Weights of a small image classifier: 42238 training examples, 12.1 epochs.
Rows from block 11, named by matrix and row number. Rows with one number belong to one channel. Each number is 128 + 32 x the weight over its row's rms, rounded and kept within 0 to 255. All counts start at 0. After the name is the row's rms in percent of the matrix's.
# convs0: first 3x3 conv (model.blocks.11.convs.0.weight, 96x96x3x3), inputs 20-23, a 3x3 kernel for each
# convs1: second 3x3 conv (model.blocks.11.convs.1.weight, 96x96x3x3, transposed), outputs 20-23, a 3x3 kernel for each
convs0.4 107 [104  78  67  98  81  66 135 107  95  87  99  83  96 123 104 164 148 107  92 134 113  97 123 114 113 134 144 106 109 137 112 113 157 116 137 180]
convs1.4 107 [168 142 119 123 100  62 133 111  58  85  57  58 108 102 100 141 129 129 107  89 130 116 106 127 154 133 129 120 133 133 182 156 183 157 150 170]
convs0.5 112 [ 78 102 186  84 102 166  69  67 112 168 151 166 152 129 141 130 121 144  86 105 116 100 147 178 100 133 136 117 130 149  67  88 103 111 121 145]
convs1.5 102 [ 89 121 142 146 137 137 194 157 139 127 129 108  88 118  90  63  74  56  98  97  85 172 115  88 147 126 120 223 165 163 186 169 122  92  80  65]
convs0.6 110 [ 88  73 108 105 104 133 136 105 126 140 127  83 117 142 105 110 139 129 136 181 199  94 128 163  64  95 149 132 119  88 120  93  74 141 125 106]
convs1.6 106 [109  86  27 136 123  57 165 144  95 151 147 156 137 127 144 165 148 164  97  98  78 116 101 112  95 106 143 131 142 121 111 123 103 114 129  76]
convs0.7 093 [150 126 117 153 137 125 139  99  71 121 132 111 104  98  83 138 120  98 136 151 149 128 141 138 101 128 138  59  80 126 127 186 203  72 131 165]
convs1.7 073 [115 130 160 117 123 154 102 108 116  84  77  84  76  87  84 107  88 123 107 113 118 127 119 145 130 125 111 124 124 156 157 160 167 149 134 166]
convs0.8 095 [126 150 142 136 162 142 103 125 125 179 191 158 135 133  91 104 122 104 139 182 183  89 135 142 123 121 123  69 109 129 111 140 136 126 128 121]
convs1.8 097 [ 76  96 102  37  59 101  58  51  63 112 101 105 165 155 126 129 137 124 201 188 166 205 175 139 157 119  67 159 145 153 133 127 135 119 149 185]
convs0.9 085 [150 157 143 151 149 116 120 164 147 112 100 149  93 100 152  98  94 127 137 112  95  73  54 105 107 153 170 123 128 128 115 116 106  93  79  74]
convs1.9 060 [126 134 151 136 136 140 127 133 162 173 128 118 145 103 125 170 148 108 158 202 193 130 153 177 113 161 188 101  94 100  69  67  76  74  79  62]
convs0.10 097 [131 107  84 172 131  96 170 160  90 101  94  67 104 107  82 106 101  98 117 118 145 149 159 172 166 137 161 139 123 102 137 158 175  99 123 162]
convs1.10 091 [144 144 167 150 129 142 174 164 151 104  86  83 106 125 115 137 152 129 158 156 161 145 133 138 154 140 107 178 170 158 175 176 148 144 137 129]
convs0.11 099 [127  97 136 159 129 137 134 103 113 188 117 105 178 125 125 180 128  93 125 132  91 168 120 100 168 120  97 173 159 101 140 125  86 126 124 110]
convs1.11 099 [105 110 106  92 128 116 130 119 143 162 127 149 111  85 141  89  55 132 148  83  71 154  94  70 122 107  44 100  80 130 106 116 136 102 164 178]
convs0.12 107 [138 115 122 129 112 116 129 116  89  79  82  83  66  74  99  98 149 185 172 155 117 165 152 130 196 182 162 147 118 140 115 141 181 162 183 192]
convs1.12 113 [107 115 121 121 114 110 139 150 109 116 133 137  92 113 119 103 112 111  34  53 103  69  81 117 124 141 163 158 154 140 154 166 171 104 131 178]
convs0.13 109 [187 183 171 120 109 125  88  79  89 110 119  90 157 142 102 156 141 108 124 154 138 153 154 141 155 147 141 151 114 145 174 162 173 189 196 192]
convs1.13 096 [ 82  90  97 109 115 134 136 130 153 174 142 148 136 150 151 166 153 171  91  86 102 100 102 110 119 122  98 145 127  89 148 157 170  90 108 147]
convs0.14 105 [ 96  99 115 116 128 143 155 139 123 124 158 138 107 176 149  79 178 170 150 145 144  91 116  84  78 101 100 103  96  72 117 110  86 125 113 104]
convs1.14 100 [ 91 129 145 119 134 150 156 147 157 162 166 151 125 143 145  60  42  78 132 160 175 140 130 163 167 125 110 157 148 124 119 167 153 139 160 142]
convs0.15 107 [119 131 145 119 113 127 133 124 139 123 104 102 173 124 100 151 122  87  94  74  66 124 123 106  94  70  78  74 100 121  84  98 144 102  99 132]
convs1.15 101 [ 58  79 105  97  93 124 132  91 101 151 127 110  87 116 121  49  60  84 151 138  84 155 158 105 114 129  98 141 129 120 139 147 113 163 157 131]
convs0.16 097 [143  97  83 149 109 119 128 106 127 162 154 157 178 139 140 213 167 139  74  68  78  88  79  99 100  76  81 126 118 132 154 126 138 126 105 136]
convs1.16 112 [113 105 111  87  69  81  86  79  95  99 103 132 136 130 148 153 186 178  86  80  92 134 134 119 167 184 149 150 145 127 163 179 145 236 222 202]
convs0.17 105 [ 72 132 146  74 122 119  84 130 114  85 131 118 103 120  89 104 119  85  49  81 119  74 138 157  77 146 133  74  98 131  78 151 194 142 201 207]
convs1.17 121 [138 163 202 110 110 162 142 106 150 106 106  88 142 104  93 149 136 129 132 121 133 185 156 150 191 136 142  87 134 164 118 109 135 119 142 151]
convs0.18 102 [160 131 119 129 100 109 148  93 106 116 112 117 108 115 119 127 124 142  86 105 113  52  71  68  58  78  71  53  71  95 128 111 117 117  94  80]
convs1.18 093 [113 148 143 107 157 148 101 141 139  47  64  77  86  83 120  95  98 152 109 113 130 143 176 182 193 207 201  94 126 156 128 135 157 177 166 152]
convs0.19 100 [113 152 176 114 120 142 100  95 107 160 149 191 129 116 169  74  84 116  92 108 147 107 113 127  69  63  96  96 108 104 104 117 128  98 103 113]
convs1.19 091 [151 137 125 158 156 141 163 161 145 119 106 118 116 126 157 117 130 173 180 148 107 166 138 109 149 123 111 112 115 100 138 121 102 152 139 105]
convs0.20 104 [165 145 133 133 128 145 122 115 138 146 162 130 126 131 114  95  90  67  64 108 115 126 112 122 164 115 124  90 102 159 121 142 181 155 154 161]
convs1.20 100 [ 92  87  80  99  82  70 126 128 108 137  99 151  93  92  82 137  95 125 109 109  89 127 123 135 106 105 127 101 112 119  69 119 148  99  98  96]
convs0.21 099 [134 103  98 195 136 112 172 136  94 255 197 131 196 172 149 137 161 165 135 121 129 147 104 114 127  80  97 118 140 137 152 156 139 199 166 118]
convs1.21 126 [118 107 101  98 110 145  91 102 125 102  59  77 137 106 104 145 132 128 120 101 100 158 147 140 172 163 157 120 109 113 108 104  71 117 123 114]
convs0.22 100 [ 67  67 116 131 116 131 118 145 133  92  71 104 125 107 112 153 129 118 102 122 108 100 120 143  95 105 139 133 132 122 153 118 105  75  77  83]
convs1.22 135 [170 142 156 141 142 120 143 130 105 144 128 109 177 138 118 115 119 116  93 113 130  91  96 109 122 121  94 138 109 134 147 112  79 131 136 138]
convs0.23 096 [ 84 111 110 127  85  94 149 124 112 131 174  97 165 176 126 182 211 165 118 109 126  72 111 149  85 124 120 109 101 102 213 189 167 253 192 150]
convs1.23 125 [106 102 106 115  53 101 126 101 138 116 101 108 129  88  99  85  68  75 112 137 129 140 166 145 138 105  89 113 112 135  92  95  88  87 124 137]
convs0.24 099 [ 94  74  85 146 134 126 160 181 190 137 107 118 141 164 189 108 147 189 146 190 161  92 139 158  60 144 164 121 127 124 207 182 166 200 192 156]
convs1.24 103 [101  94  92 105 129 139 134 113 123 138 167 152 156 137  89 158 123  88 147 136 118 156 171 166  94 146 124 117 107  95  58  58  54  84 112 129]
convs0.25 105 [ 83 113 116 120 136 119 160 164 146 195 149 114 141 153 129 142 167 146 152 171 208 141 156 149  94  89  78 196 193 180 146 143 127 119 128 148]
convs1.25 098 [ 85 131 105 146 142 111 180 142 158 139 113 105 117 149 113 143 127 109 112  81  83  94  63  77 122 107 100 107 158 171  81 133 169  32  83 126]
convs0.26 095 [130 134 150 126 133 155 142 111 142  93  98 130 147 145 167 110  75 130 162 112 146 130 130 146 103 126 129 117 108 107 116 103  86 139 119  99]
convs1.26 096 [ 91  64  90  91  53  68 127 101 105 122 112  93 120 122  99 132 133 115 171 146 148 131 121 144 104 102 139 121 127 152 156 158 173 191 162 172]
convs0.27 100 [111 145 136 116 137 135 108 130 106 184 179 173 106  88  99  51  59  89 137 132 105 155 141  93 141 155 102 122 147 145 134 137 117 130 124 101]
convs1.27 106 [120 123 154 109  94 133 132 127 146 127 111 122  87  70  71  95  67 111  81 103  78  64  88  87 109  65  78  86  95 141 113 139 149 214 180 176]
convs0.28 100 [157 164 199 150 155 155 145 144 114 133 114  93 122  83  64 115  88  64 151 130 161 122 124 134 132  90  96 157 191 149 168 187 129 153 142 115]
convs1.28 099 [213 139 102 192 143 100 179 156 148 111 109 135 144 158 126 168 167 137 187 187 159 180 171 154 147 138  98  96 104 124 135 155 160 165 181 199]
convs0.29 091 [133 130 143 117 123 129 138 132 132  98  89 128  93  83 110 130  66  89 153 129 131 151 142 144 141 109 133 135  90  91 124  89  93  96  95  94]
convs1.29 114 [159 149 138 149 145 143 216 168 153 141  95  94 175 122 128 153 151 149  94  78 105  96 107 101 162 192 190 181 189 170 177 173 188 175 204 191]
convs0.30 103 [ 94  77  63 162 125 108 186 191 149 153 127 114 103 116 127 108 132 115 141  95 128 153 139 185  94 108 119  78  80 106 112 123  94 157 134 113]
convs1.30 100 [118 122 143  78  91 134 111  99 116 138 114 103 124 100 150 102 109 144 138 128 151 146 127 118 137 151 169 159 153 177 133 148 167 123 117 145]
convs0.31 095 [104  75  77 141 103 128 175 153 189 107 144 136 112 104 100 128 118 110 135 129 115 115 115 113 216 188 154 114 151 167  88 168 194 155 219 221]
convs1.31 082 [ 92  99 150 143 131 127 145 135 118  94  97  91 105 108  99 104 130 133 120 121 133 127 147 143 103 110  82  97 120 107 129 134 147 133 142 152]
convs0.32 101 [125 110 104 164 136  93 128  91  75 124 141 135  99 122 114  75  75  88  51  65 125  79 113 157 146 182 199 142 143 148 143 150 168 113 142 186]
convs1.32 097 [124 114  63 165 135 111 142 130  97  53  64  72  35  61  73  74  91 105 101 169 137 133 149 137 159 149 174  69  77  91  90  98 115 103  99 119]
convs0.33 091 [154 145 109 141 138  97  96  98  50 118 135 130 137 135 127 176 134 119  65  76  92  96  56  69 131  90  96 119 137 146  74 108  84  92  93  49]
convs1.33 061 [186 143 143 232 206 166 215 176 178  65  59  43 114  95 104 133 121 137 250 255 225 199 188 201 178 202 184 161 210 178 150 127 154  82 104  88]
convs0.34 096 [ 96  91  96 149 123  83 188 156 127 156 152 149 138 118 130 127  92 103 126 143 161 187 220 219 224 252 239 105  87  71  86  84  88 150 133 146]
convs1.34 085 [176 163 172 164 149  89 164 159  78 180 210 189 228 222 219 184 206 202  99  98 117  95 117 126  64 109 149 143 145 129 150 147 113 129 127  90]
convs0.35 109 [154 116  97 153 142 111 147 144  85 115 115  96 121 123 108 143 121 143  83 103  91  98 118 106 133 154 102 108  95  74 164 136 122 167 157 139]
convs1.35 112 [137 112  53 169 103  88 164 131 141 188 132 147 168 106  93 153  94  78  88 109 105 132 137 123 161 141  96 104  88  96  82  96 105 110 112 104]
convs0.36 103 [143 152 177 150 136 153 158 146 135 102  77  75 139 121  93 146 134  88 133 154 125 148 140 125 124 122 115  94  86  88 116  93 113  83  90 112]
convs1.36 095 [ 79  99 111 108 134 129 131 163 135 135 105  86 143 118  96 138 146 134 129  85  68  93  59  84  69  78  98 140 169 166 136 162 183 125 158 168]
convs0.37 092 [167 151 123 130 135 132 108 118 118 143 120 123 154 117 128 148 146 148 156 143 142 128 108 107 127 128 121 144 162 129 103 115 109  64  73  66]
convs1.37 076 [115  87  97 126 108 117 138 138 129 126 121 163 118 122 134 132 117 113 157 179 164 117 141 151  97 105 117 165 144 124 169 171 155 149 130 100]
convs0.38 105 [168  89 105 149  91 106 180 155 163 129 109  79 119  85  96 156 111 114 109 113 152 119 139 196  86 112 164 141 133 122 164 128 113 176 160 146]
convs1.38 119 [ 83  93  99  96 101 105 144 128 120 142 102 140 110  95 117 105  92 111 103 120  90  80 109  87 180 166 129 139 118 103 157 113 122 173 153 168]
convs0.39 100 [145 127  90 151 164 104 183 184 121  84 110 116 104 116 118 106 108 123  89  95 135  99 122 141 120 132 113  58  88 116 150 144 120 193 198 156]
convs1.39 090 [109 129 137 121 106 132 137 135 166 155 196 137 171 179 157 165 160 173 158 139 119 138 132 105 177 147  95 121 106  98 147 149 165 135 186 169]
convs0.40 095 [139 117 113 217 171 127 204 191 163 176 156 131 168 152 136 115 131 149 153 122  97 121 117 117 128 136 160 115  96  85 133 106  91 138  96  90]
convs1.40 114 [137  62  27 132 122 136 138 148 164 160 166 125 178 136 124 137 140 105  97 140 184 121 115 138 101 100  99 125 149 161 112 125 136 184 192 180]
convs0.41 093 [109  86  64 129 140 124 120 125 117 105  91  87  92  98  83 130  85  48 103  74  66 154 143 125 147 130 129 148 144 127 143 153 128 158 126 106]
convs1.41 104 [184 157 186 153 126 152 139 117 146  97  67  50  95  38  40  71  61  55 129 111 110  90  81  87  98 105 117 121 109  95 138 108 130 158 149 183]
convs0.42 098 [135 134 122 146 154 146 150 151 146  25  64  62  55  68  72  68  90  90 108 116 101 166 174 161 196 200 208  70  88 101  86  80  85 104  83  89]
convs1.42 111 [ 83  70  96 105 114 142 171 178 178 148 112 127 110  89 123 118 110 130  73  72 128  92  99 144 122 118 118 147 182 212 149 172 203 151 204 232]
convs0.43 099 [102  98 119 138 140 142 151 133 138 118 134 116 112 132 133  97  93 105  64 122 125  79  87 143  80  82 142 131 116 127 144 130 128 124 104 109]
convs1.43 106 [193 205 220 195 152 159 158  72  67 102  73  98 104  64  75 126  74  84 152 121  98 128  97 107  92  82  87 160 137 116 125 103 107 118 108 125]
convs0.44 098 [ 75 102 142  87 120 144  93 146 157  92 143 159  85 135 169 123 130 190 106 137 145 124 140 122 124 107  99  84 122 166 104 110 136 138 137 131]
convs1.44 075 [158 158 200 135 130 142 113 112 123 112 133 128  88 104 115  88 113 130 127 146 132 140 162 121 141 143 111 136 114 113 119 114  86  86  99  77]
convs0.45 099 [126 118 104  93 121 120  92 119 141  67 133 171  49 118 186  90 120 183 100 113 123  96 117 135  76  83 156 141 171 153  87 100 128  97 114 109]
convs1.45 101 [123 127 124 125 111 134 175 142 172 150 131 119 116 134 109 131 116 108 130 126  99 128 138 127 115 135 111  88  99  90 136 132 130 190 161 168]
convs0.46 097 [ 95  60  63 131 107  84 175 156 124 115 105 101 119  88 105  90  76  78  86  85  91  96 115 127  95  99 100 140 127 187 120 101 139 155 139 124]
convs1.46 078 [ 90  96 123 117 103 114 139 143 130 141 124  91 132 123 134 138 132 130 174 169 161 173 144 119 150 120 121 170 170 182 146 153 157 143 126 134]
convs0.47 089 [156 153 116 161 144 129 118 108  86 133 136 110 125 137 117 148 180 125 156 144 158 158 155 165 112 132 154 101 103 134 155 136 145 196 164 138]
convs1.47 069 [226 219 181 208 173 154 176 137 143  58 101  95 132 155 130 186 184 155 105 146 138  83 115  96 136 137 125 156 130 119 147 141 144 136 128 127]
convs0.48 096 [ 84  99 119  87  97  85  83  73  78 155 154 163 119 130 124 197 157 150  91 121 137 129 128 105 162 169 169 142 128 151 112 103 136 100  90 135]
convs1.48 108 [143 116 111 105  67  76 122 117 105 137 156 122 150  95  88 130 115 133 110 118  68 172 139 116 180 152 128 107 126 159 105 107 107 126 155 182]
convs0.49 100 [141 108 148 143 116 141 103 109 148 150 141 127 140 140 134 108 119 112 172 138 132 168 185 178 175 182 155  63  93 130  92 107 130  90  89  90]
convs1.49 116 [120 114 124 103 107 142 106  98 109 127 117  94 160 138  92 145 160 135  98 105  71 133 132  92 131 136  69 190 160 133 154 164 154 167 184 198]
convs0.50 100 [126 118  90 136 168 135 126 160 107 135 134 166 118 152 181  95 113 162 183 101 133 131 104 136 150 159 180 138 172 150 125 146 162  57  95 127]
convs1.50 080 [158 156 163 165 131 140 150 128 156  92  95 119 110  94 146 157 153 211 172 140 119 186 179 128 167 156 165 162 127 145 110 120 149 107 122 119]
convs0.51 104 [123 128 135 135 116 119 119 115 117 104 134  97  77 117  87  93 134 117 116 141 161  86 101 137 126 143 150 117 138 115 112 117 103  70  80  77]
convs1.51 105 [172 156 161 196 165 143 178 124 145 132 151 181 190 153 178 149 128 115 149 120  91 147 129 131 129 124 140 176 178 183 174 164 169 125 140 158]
convs0.52 091 [123 118 100 161 167 121 185 152 113 153 169 181 172 177 178 149 122 134  97  92 111 105 123 104  80  99  91 137 134 101 127 127  93 152 188 136]
convs1.52 100 [ 52  89  98  98 100 129 104 113 138 101 108  97  93 120 116 125 116 128  40  71  90  46  72  93 102 104 109 125 104 132 137 125 154 175 160 183]
convs0.53 091 [139 138 109 148 157 137 123 132 128 118 153 131  87 151 155 172 175 231 139 132 154 133 155 170 128 122 102 120 147 153 163 163 187 155 124 154]
convs1.53 064 [108 112 144 170 150 167 188 165 165 103  74 105 104  72 113 119 119 105 162 181 141 144 148 125 122 127 113 114 118 129 138 141 138 139 144 161]
convs0.54 100 [179 185 140 150 156 116 106  83  65  71 122 184 124 115 162 144 133 139 132 108 101 128 106 113 117  93  94 115 105 115 112 125 134  91 104 125]
convs1.54 085 [130 134  91 127 144 122 147 136 154 168 136 102 105 129 101  73  90  89 145 132 106  71  70  98 101  99 112  90 139 124  99 138 136 136 170 162]
convs0.55 104 [145 173 152 119 159 129  80  81  60  85 167 214  76 103 145 107 129 137 151 149 144 158 164 153  69  94 129 133 137 156  90 100 112  84 102 117]
convs1.55 121 [ 77 104 124  97 109 126  98  89 126 126 117  58 184 152  89 159 132  73 123 107 163 150 133 141 123 111 134 147 139 120 124  85 102 145 129 127]
convs0.56 099 [156 160 176 134 142 156 119 143 155 144 149 119 146 140 104 124 118 103 116 139 139 175 155 113 168 101 113 159 181 178 136 154 142 127 138 142]
convs1.56 107 [ 68 110 120 118 136 133 163 148 131 175 124 104 128  86 109  75  56 101  87 121 123 130 143 124 119 140  82  94 112 117  96 121 131 114 120 134]
convs0.57 103 [ 88 114 172 101 145 224  73 153 254 154 141 175 109 129 146 117 122 137 121 133 141 105  89  77  37  48  81  69 101  98  51 154 173  89 180 195]
convs1.57 097 [106  98 128  96  95 132 128 138 122 162 139 137 159 137 184 144 162 225 214 153 108 228 174 115 205 159 160 156 183 125 152 129 114 183 145 148]
convs0.58 106 [154 141 137 116 129 163 133 120 151 196 161 176 134 156 193  73  88 127  78  89 128  82 110 153 139 129 142 135 137 151 121 123 118 126 108 104]
convs1.58 115 [ 95 110 116 117 106 100 133 114 140 154 139 145  84  93 110  95  95  81 142 116  90 163 132 123 135 136 110 119 111 104 118 125 159  88  91 105]
convs0.59 106 [ 70 156 187  66 138 194  68 110 184  82 116  82  92 132  89 102 137  86 124 142 130 102 114  87 117 132 118 152 161 133 163 138 111 144 130 151]
convs1.59 102 [114 129 148 109 131 141  94 107 141 118 116 113 155 143 133 141 149 174 146  88  56 167 112  56 207 191 125 151 163 136 125 109 112 110 114 118]
convs0.60 087 [144 147 169 118 104 140 118  97  99 127 145 143 140 116 123 155 123 116  82 159 185 101 156 178 113 107 148 149 146 100 118 138 137 126 122 126]
convs1.60 062 [148 152 161 118 134 140 139 111 123  62  97 130  71 118 169  83 129 144 190 172 181 142 158 136 164 197 161 151 142 157 108 114 137 156 148 169]
convs0.61 094 [ 87  70  82  95  77  91 122 121 148 119 121 130 114 110 134 110  91 127  62  93  96  67  87  98  74 106 116 103 153 187  98 162 215  56 106 209]
convs1.61 087 [ 82  70 105  95  86 114 113 108 121  67  54  89  96  97 112 100  96 119 112 122 151  95 129 147  83  90 126 138 180 183 151 180 200 140 151 127]
convs0.62 107 [186 140 100 155  78  81 137  86  81 132 158 164 135 151 142 136 167 214 153  92 123 149 101 111 145 104 100 154 177 147 138 161 162  94 104 115]
convs1.62 095 [141 132 117 132 122 131 117 120 106 129  85 117 103  64  83 135 101 147 109 152 103  99 136  98  94  94  93 106  99  80 114 112 125  90  97 121]
convs0.63 099 [123 118 129 138 143 137 129 125 124 175 119  75 143 113  80 126  93  87 180 146  92 152 136 125 169 133 126  98  71  77 101 107 131 168 188 189]
convs1.63 081 [104 163 180 108 137 144 122 156 153 113 117 119 111 117 103  75  93  88 164 187 144 136 143 152  98 146 176 133 124 113 145 152 149 125 125  86]
convs0.64 096 [227 192 184 164 147 150 158 136 106 145 145 134 127 113 124 104  86 133 140 124 118 147 110 125 132 102  80 175 168 121 184 167 105 178 147  98]
convs1.64 085 [149 171 138 172 162 152 164 130 135 124 140  78 104 124  86 101 116 109 165 155 168 132 128 176 140 133 174 109 119 104 159 156 124 208 187 153]
convs0.65 099 [ 87 111 140 101 111 129 114 131 137  98 148 169 110 119 150 136 136 155  99 110 106  78 106 107 164 184 154  82 118 126 103 126 119 119 136 161]
convs1.65 113 [158 173 136 132 121  98 114  96  80 106 141 152 110 127 156  62  87 100 118  62  76 150 116 119 110  88 102 150 165 170 118 126 128 132 147 170]
convs0.66 097 [122 120 111 162 160 156 120 128 110 112  86  79 130 127 100 108 116  87 160 160 182 155 164 143 124 135 104 132 116 100 152 125 107 125 120 107]
convs1.66 087 [140 135 135 134 117  99 136 118 107  98  69  71 126  96  98 179 142 118 103  74  59 134 126 103 124 126 110 183 124 128 181 144 149 179 137 130]
convs0.67 106 [131 124 112 123  97  99 135 129 117 179 164 128 180 152 132 111 123 158 166 169 127 106  99  91 131 101  92 126 124 124  77  91 109 120 150 136]
convs1.67 113 [ 90  88 151  79 108 192  99 124 165 138 128 180 142 110 135  95  74 113 107 113 131 147 147 180 142 164 169 154 171 201 147 166 180 150 152 163]
convs0.68 103 [ 48  83  93  70  99 135  96 120 173  91 119 179  89  84 121 116  90 154  97  97 102  68 110 120 132 142 106 133 138 173 105 110 127 136 116 120]
convs1.68 104 [152 153 169 141 149 170 209 179 176  66  91 138  71  71 130  23  60 129 169 142 130 140 154 124 172 136  99 146 118  93 109  98 104 118 127 144]
convs0.69 104 [111 154 157 153 160 151 128 122 107 131 130 129  95 131 114 120 157 138 116  62 100 117 125 139 134 170 176 179 165 160 108 107 102  95  98  74]
convs1.69 127 [125 116 128 136 113 107 173 184 150 116 133 149 154 162 174 103  78 105  80 111 138 124 116 122  98 106  88 187 148 112 161 140  96 123 115  91]
convs0.70 096 [117 127 127 119 122  99 145 140 127  57 117 138  77 158 157 116 150 142  92 113  80  97 106 118 124 102  99  97 114 155  91 104 110 106 122 132]
convs1.70 086 [162 142 132 150 157 146 138 159 130 107 130 150 169 206 207 205 218 230 135 174 182 116 167 175  90 116 125 156 163 154 143 150 136 117 117 103]
convs0.71 109 [ 78 127 143  68 106 145 108 128 153  94  96 162 106 112 122  74  99 119 129 131 154 121 124 139 121 116 150 106  79  77 133 120 108 170 179 182]
convs1.71 116 [118 146  93 131 120  86 141 129 138 126 118 103 112 114 124 138 140 143 139 105 140 158 118 123 174 171 138  98 101 107 121 123 137 109 108 137]
convs0.72 094 [189 142 133 149 127 117 146 153 145 118  89 109 160 141 112 182 147 145 111 152 145 150 141 108 154 159 118 153 134 101 121 117  90 155 133  93]
convs1.72 106 [110  95 121 141 130 149 164 154 143 107 110  75 128 126  96 144 130 122  96  99 133  48  67 103  64  74  93 153 127 118 143 146 157 160 169 179]
convs0.73 101 [159 145 108 133 139 108 106 127 111  67 109 151 100 141 141 146 177 117 106 115 162 123 122 183 149 114 136 100 107 105 138 139 120 172 164  86]
convs1.73 104 [100  71  87 111 133 114 161 180 171 150 150 153 143 124 130 127 116 156 164 170 196 138 140 165 160 130 154 150 146 187 170 171 182 248 229 222]
convs0.74 098 [111 131 105 125 121 119 105 102  87 102 125 147 105  95 115 140 128 140 131 111 115 114 112 127  92 106 133  91  89  96 114 126 104  94 108  85]
convs1.74 096 [101 141 128 109 117 155 118 119 151 158 144 135 120 147 141 116 130 149 116 122 132 143 134 130 129 104  95 120 157 178 109 150 142 139 164 146]
convs0.75 105 [162 128 123 152 130 123 151 163 135  98  89 113  84  94 107 100 104 112  77  83 127  94 110 156  55  67 123 105 121  97 140 124 121 117  91  78]
convs1.75 098 [197 193 163 155 138 120 109 121  92  69  58  77  80  60  78 113 114 129 115 170 183 107 132 144  95 125 141 132 107  91 119 116 126 143 150 150]
convs0.76 090 [ 55  79 112 117 143 176 162 120 142  96  70  76 120 107 134 136 165 189  82  99  99 131 134 113 136 142 142 113 140 137 125 159 164 102 121 137]
convs1.76 092 [ 95 109  84 135 141 113 194 176 155  85  89 151 130  98 121 164 125 105 155 118 112 123 105  90 129 139 113 173 174 159 130 138 160  99 117 162]
convs0.77 102 [179 171 163 197 219 174 162 195 156 164 162 154 103 124 119  92 118 116 219 143 128 151 104 113  92  91 100  65  64  95  71  84  99  80 101 121]
convs1.77 089 [122 117 160 121 138 193 106  95 153 119 147 182 128 151 161 108 118 133 132 121 113  94  80  82  92  56  69 156 184 158 148 146 149 145 114 135]
convs0.78 101 [143 178 199 109 130 143  58  78  81 126 115  91 114 131 126  93 126 160 111 137 135 104 116 127  75  93 141 115 121 103 117 115 116  80 104 148]
convs1.78 080 [159 166 175 154 146 152  93  97  92  75  77  70  92 114 120 119 105 132 128 123 116 157 126 111  95  92 106 137 117  91 181 160 132 179 184 184]
convs0.79 107 [119 140 157 140 122 124 134 111 119  99 143 129  96 104 112 122 153 152 186 143 186 103  80 125  86  88  89 120 127 137 113 129 140 119 125 148]
convs1.79 118 [117 135  99 108 133  99 156 187 156 143 131 112 154  98  85 141  89 112  94 113  85 128 161 146 110 145 108 112  84 126 110 111 124 137  99 149]
convs0.80 094 [ 97  76  99 123 130 105 131 123 108 123 126 154 124 141 167 110 156 164 112 124 127 145 146 138 166 165 153 101 122  84  94 109  85 102 118 141]
convs1.80 066 [150 104 113 162 128 132 155  97 127 136 138 149 125 126 123 162 190 213 104 147 176 132 136 157 123 136 146 190 189 133 156 172 137 133 157 126]
convs0.81 099 [130 159 120 129 128  92 138 100  61 113 110  78 165 132 103 146 139  81 133 133 101  91  99  97  86  92  79 102 118 131 138 142 143 115 137 116]
convs1.81 095 [128 117 110 132 125 133 118 108 138 115 131 171 113 125 163 113 120 134 176 208 217 119 147 136 114 111 113 113 116  90 114 121 123  96 131 158]
convs0.82 101 [ 81 172 193 120 189 202 177 213 194  77  73 148 129 135 182 187 170 239 151 149 133 105 121  88 102  96  84  86 142 148 111 137 155 160 197 197]
convs1.82 115 [169 162 150 165 120 129 169 126 128 119  92 103  97  59  93  90  76  93 140 100 109  88  67  78  87  69 107 124 123 123  99 131 135 144 156 178]
convs0.83 097 [130 126 116 169 146 150 167 162 156 122  64  80 143  86 113 174  80  97 159 194 188 125 141 168 139 168 148  53  94 126 108 154 146  88 134 124]
convs1.83 126 [ 96  92  91  93 113 134  80  87 148 145 145 166 177 141 155 141 113 129 173 163 165 175 135 104  79  76  40 129 132 142  97 101 103  60  90 129]
convs0.84 100 [184 182 172 127 146 166 134 148 144 110 124 124  97 106 129  97 137 148 159 159 141 113 122 124  91 108  89 165 185 195 128 136 147  96  62  64]
convs1.84 081 [125 103  55 106  85  67 147 118 134  84  94 102  75  73  89  64  66  66  70 124 116  90 112 103 162 125 122 124 133 136 142 152 164 157 176 179]
convs0.85 096 [143 113 147 131 110 138 133 118 152 145  93  86  92  61 105  48  50  82 141 162 199 113 135 135 166 162 145 133 125  99 117 101  86 132  97 102]
convs1.85 107 [126 159 161 134 126 102 177 141 117 123 103  99 117  78  78 132  75  99 129 121 131 101 112  93 129 105  65 163 151 138  98 122 132 100 103 115]
convs0.86 102 [ 81  92 126  99  93 128 145 151 146 108 110 139  82 110 138 129 131 169 163 137 130 135 116 137 153 127 119 101 117 117 116 123 134 112 102  70]
convs1.86 086 [103 144 161  88 136 171 110 110 134 136 156 158 147 136 152 153 156 161 116 125 158 127 132 162 126 173 171 101 124  98 138 141 119 152 157 122]
convs0.87 094 [115 122 148 112  81 118 131  99 101 163 106 103 182 128 100 143 130  84 145 158 160 106 125  88  86 100  89 142 159 140 136 141 123 125 125 111]
convs1.87 070 [144 136 135 134 115 136 170 145 112 111  85 106 134 115 128 172 126 132 162 151 184 156 135 160 128 123 134 113 112 129 113 140 138 146 128 127]
convs0.88 110 [104  90 137 106  87 175  87 108 168 198 141  53 187 125  42 154 125  19 153 116  85 173 142 112 192 177 130 109 148 201 109 142 187 116 104 147]
convs1.88 128 [ 95 152  98 116 134  89 144 127  70  93 100 143  90 117 153 105 103 129 160 134 154 134 124 141 121 113 116 115  96 127 100 104 115 120 113 135]
convs0.89 099 [ 84  82  82 142 106  83 105  84  56 156 147 180 135 102 116 136 117 130 100 144 146  79 120 108 101 131 100 162 114 102 126  99 112 148 143 169]
convs1.89 115 [132 147 126  91  58  62 121  52  75  91  97 138 124 136 126  87 115 153 155 136 150 156 185 158 165 157 102 119 131 146  76 125 141  57 126 158]
convs0.90 104 [ 95 146 157 102 147 160 141 161 166 159 121 127 155 138 125 119 110 123 129 109 136 166 173 166 150 137 122 116  98  89 106 101 100 137 138 124]
convs1.90 101 [124 141 163  91  99 116 125 141 147 115 127 187 105 120 178 104 109 156  95  73  92  94  70  67  82  75  58 142 135 145 119 160 169  76 121 133]
convs0.91 101 [ 87  69 116 133 129 146 120 127 159 106 119 139 154 134 143 191 116  91 130 123 126 134 123 131  92 110 117 139 128  94 144 124 100 115  99 100]
convs1.91 116 [149 175 137 126 164 136 142 158 181 139 170 179 103 148 175  92 117 129 124 104 104 116 118  99  87  90  99 201 174 154 140 154 170 162 163 169]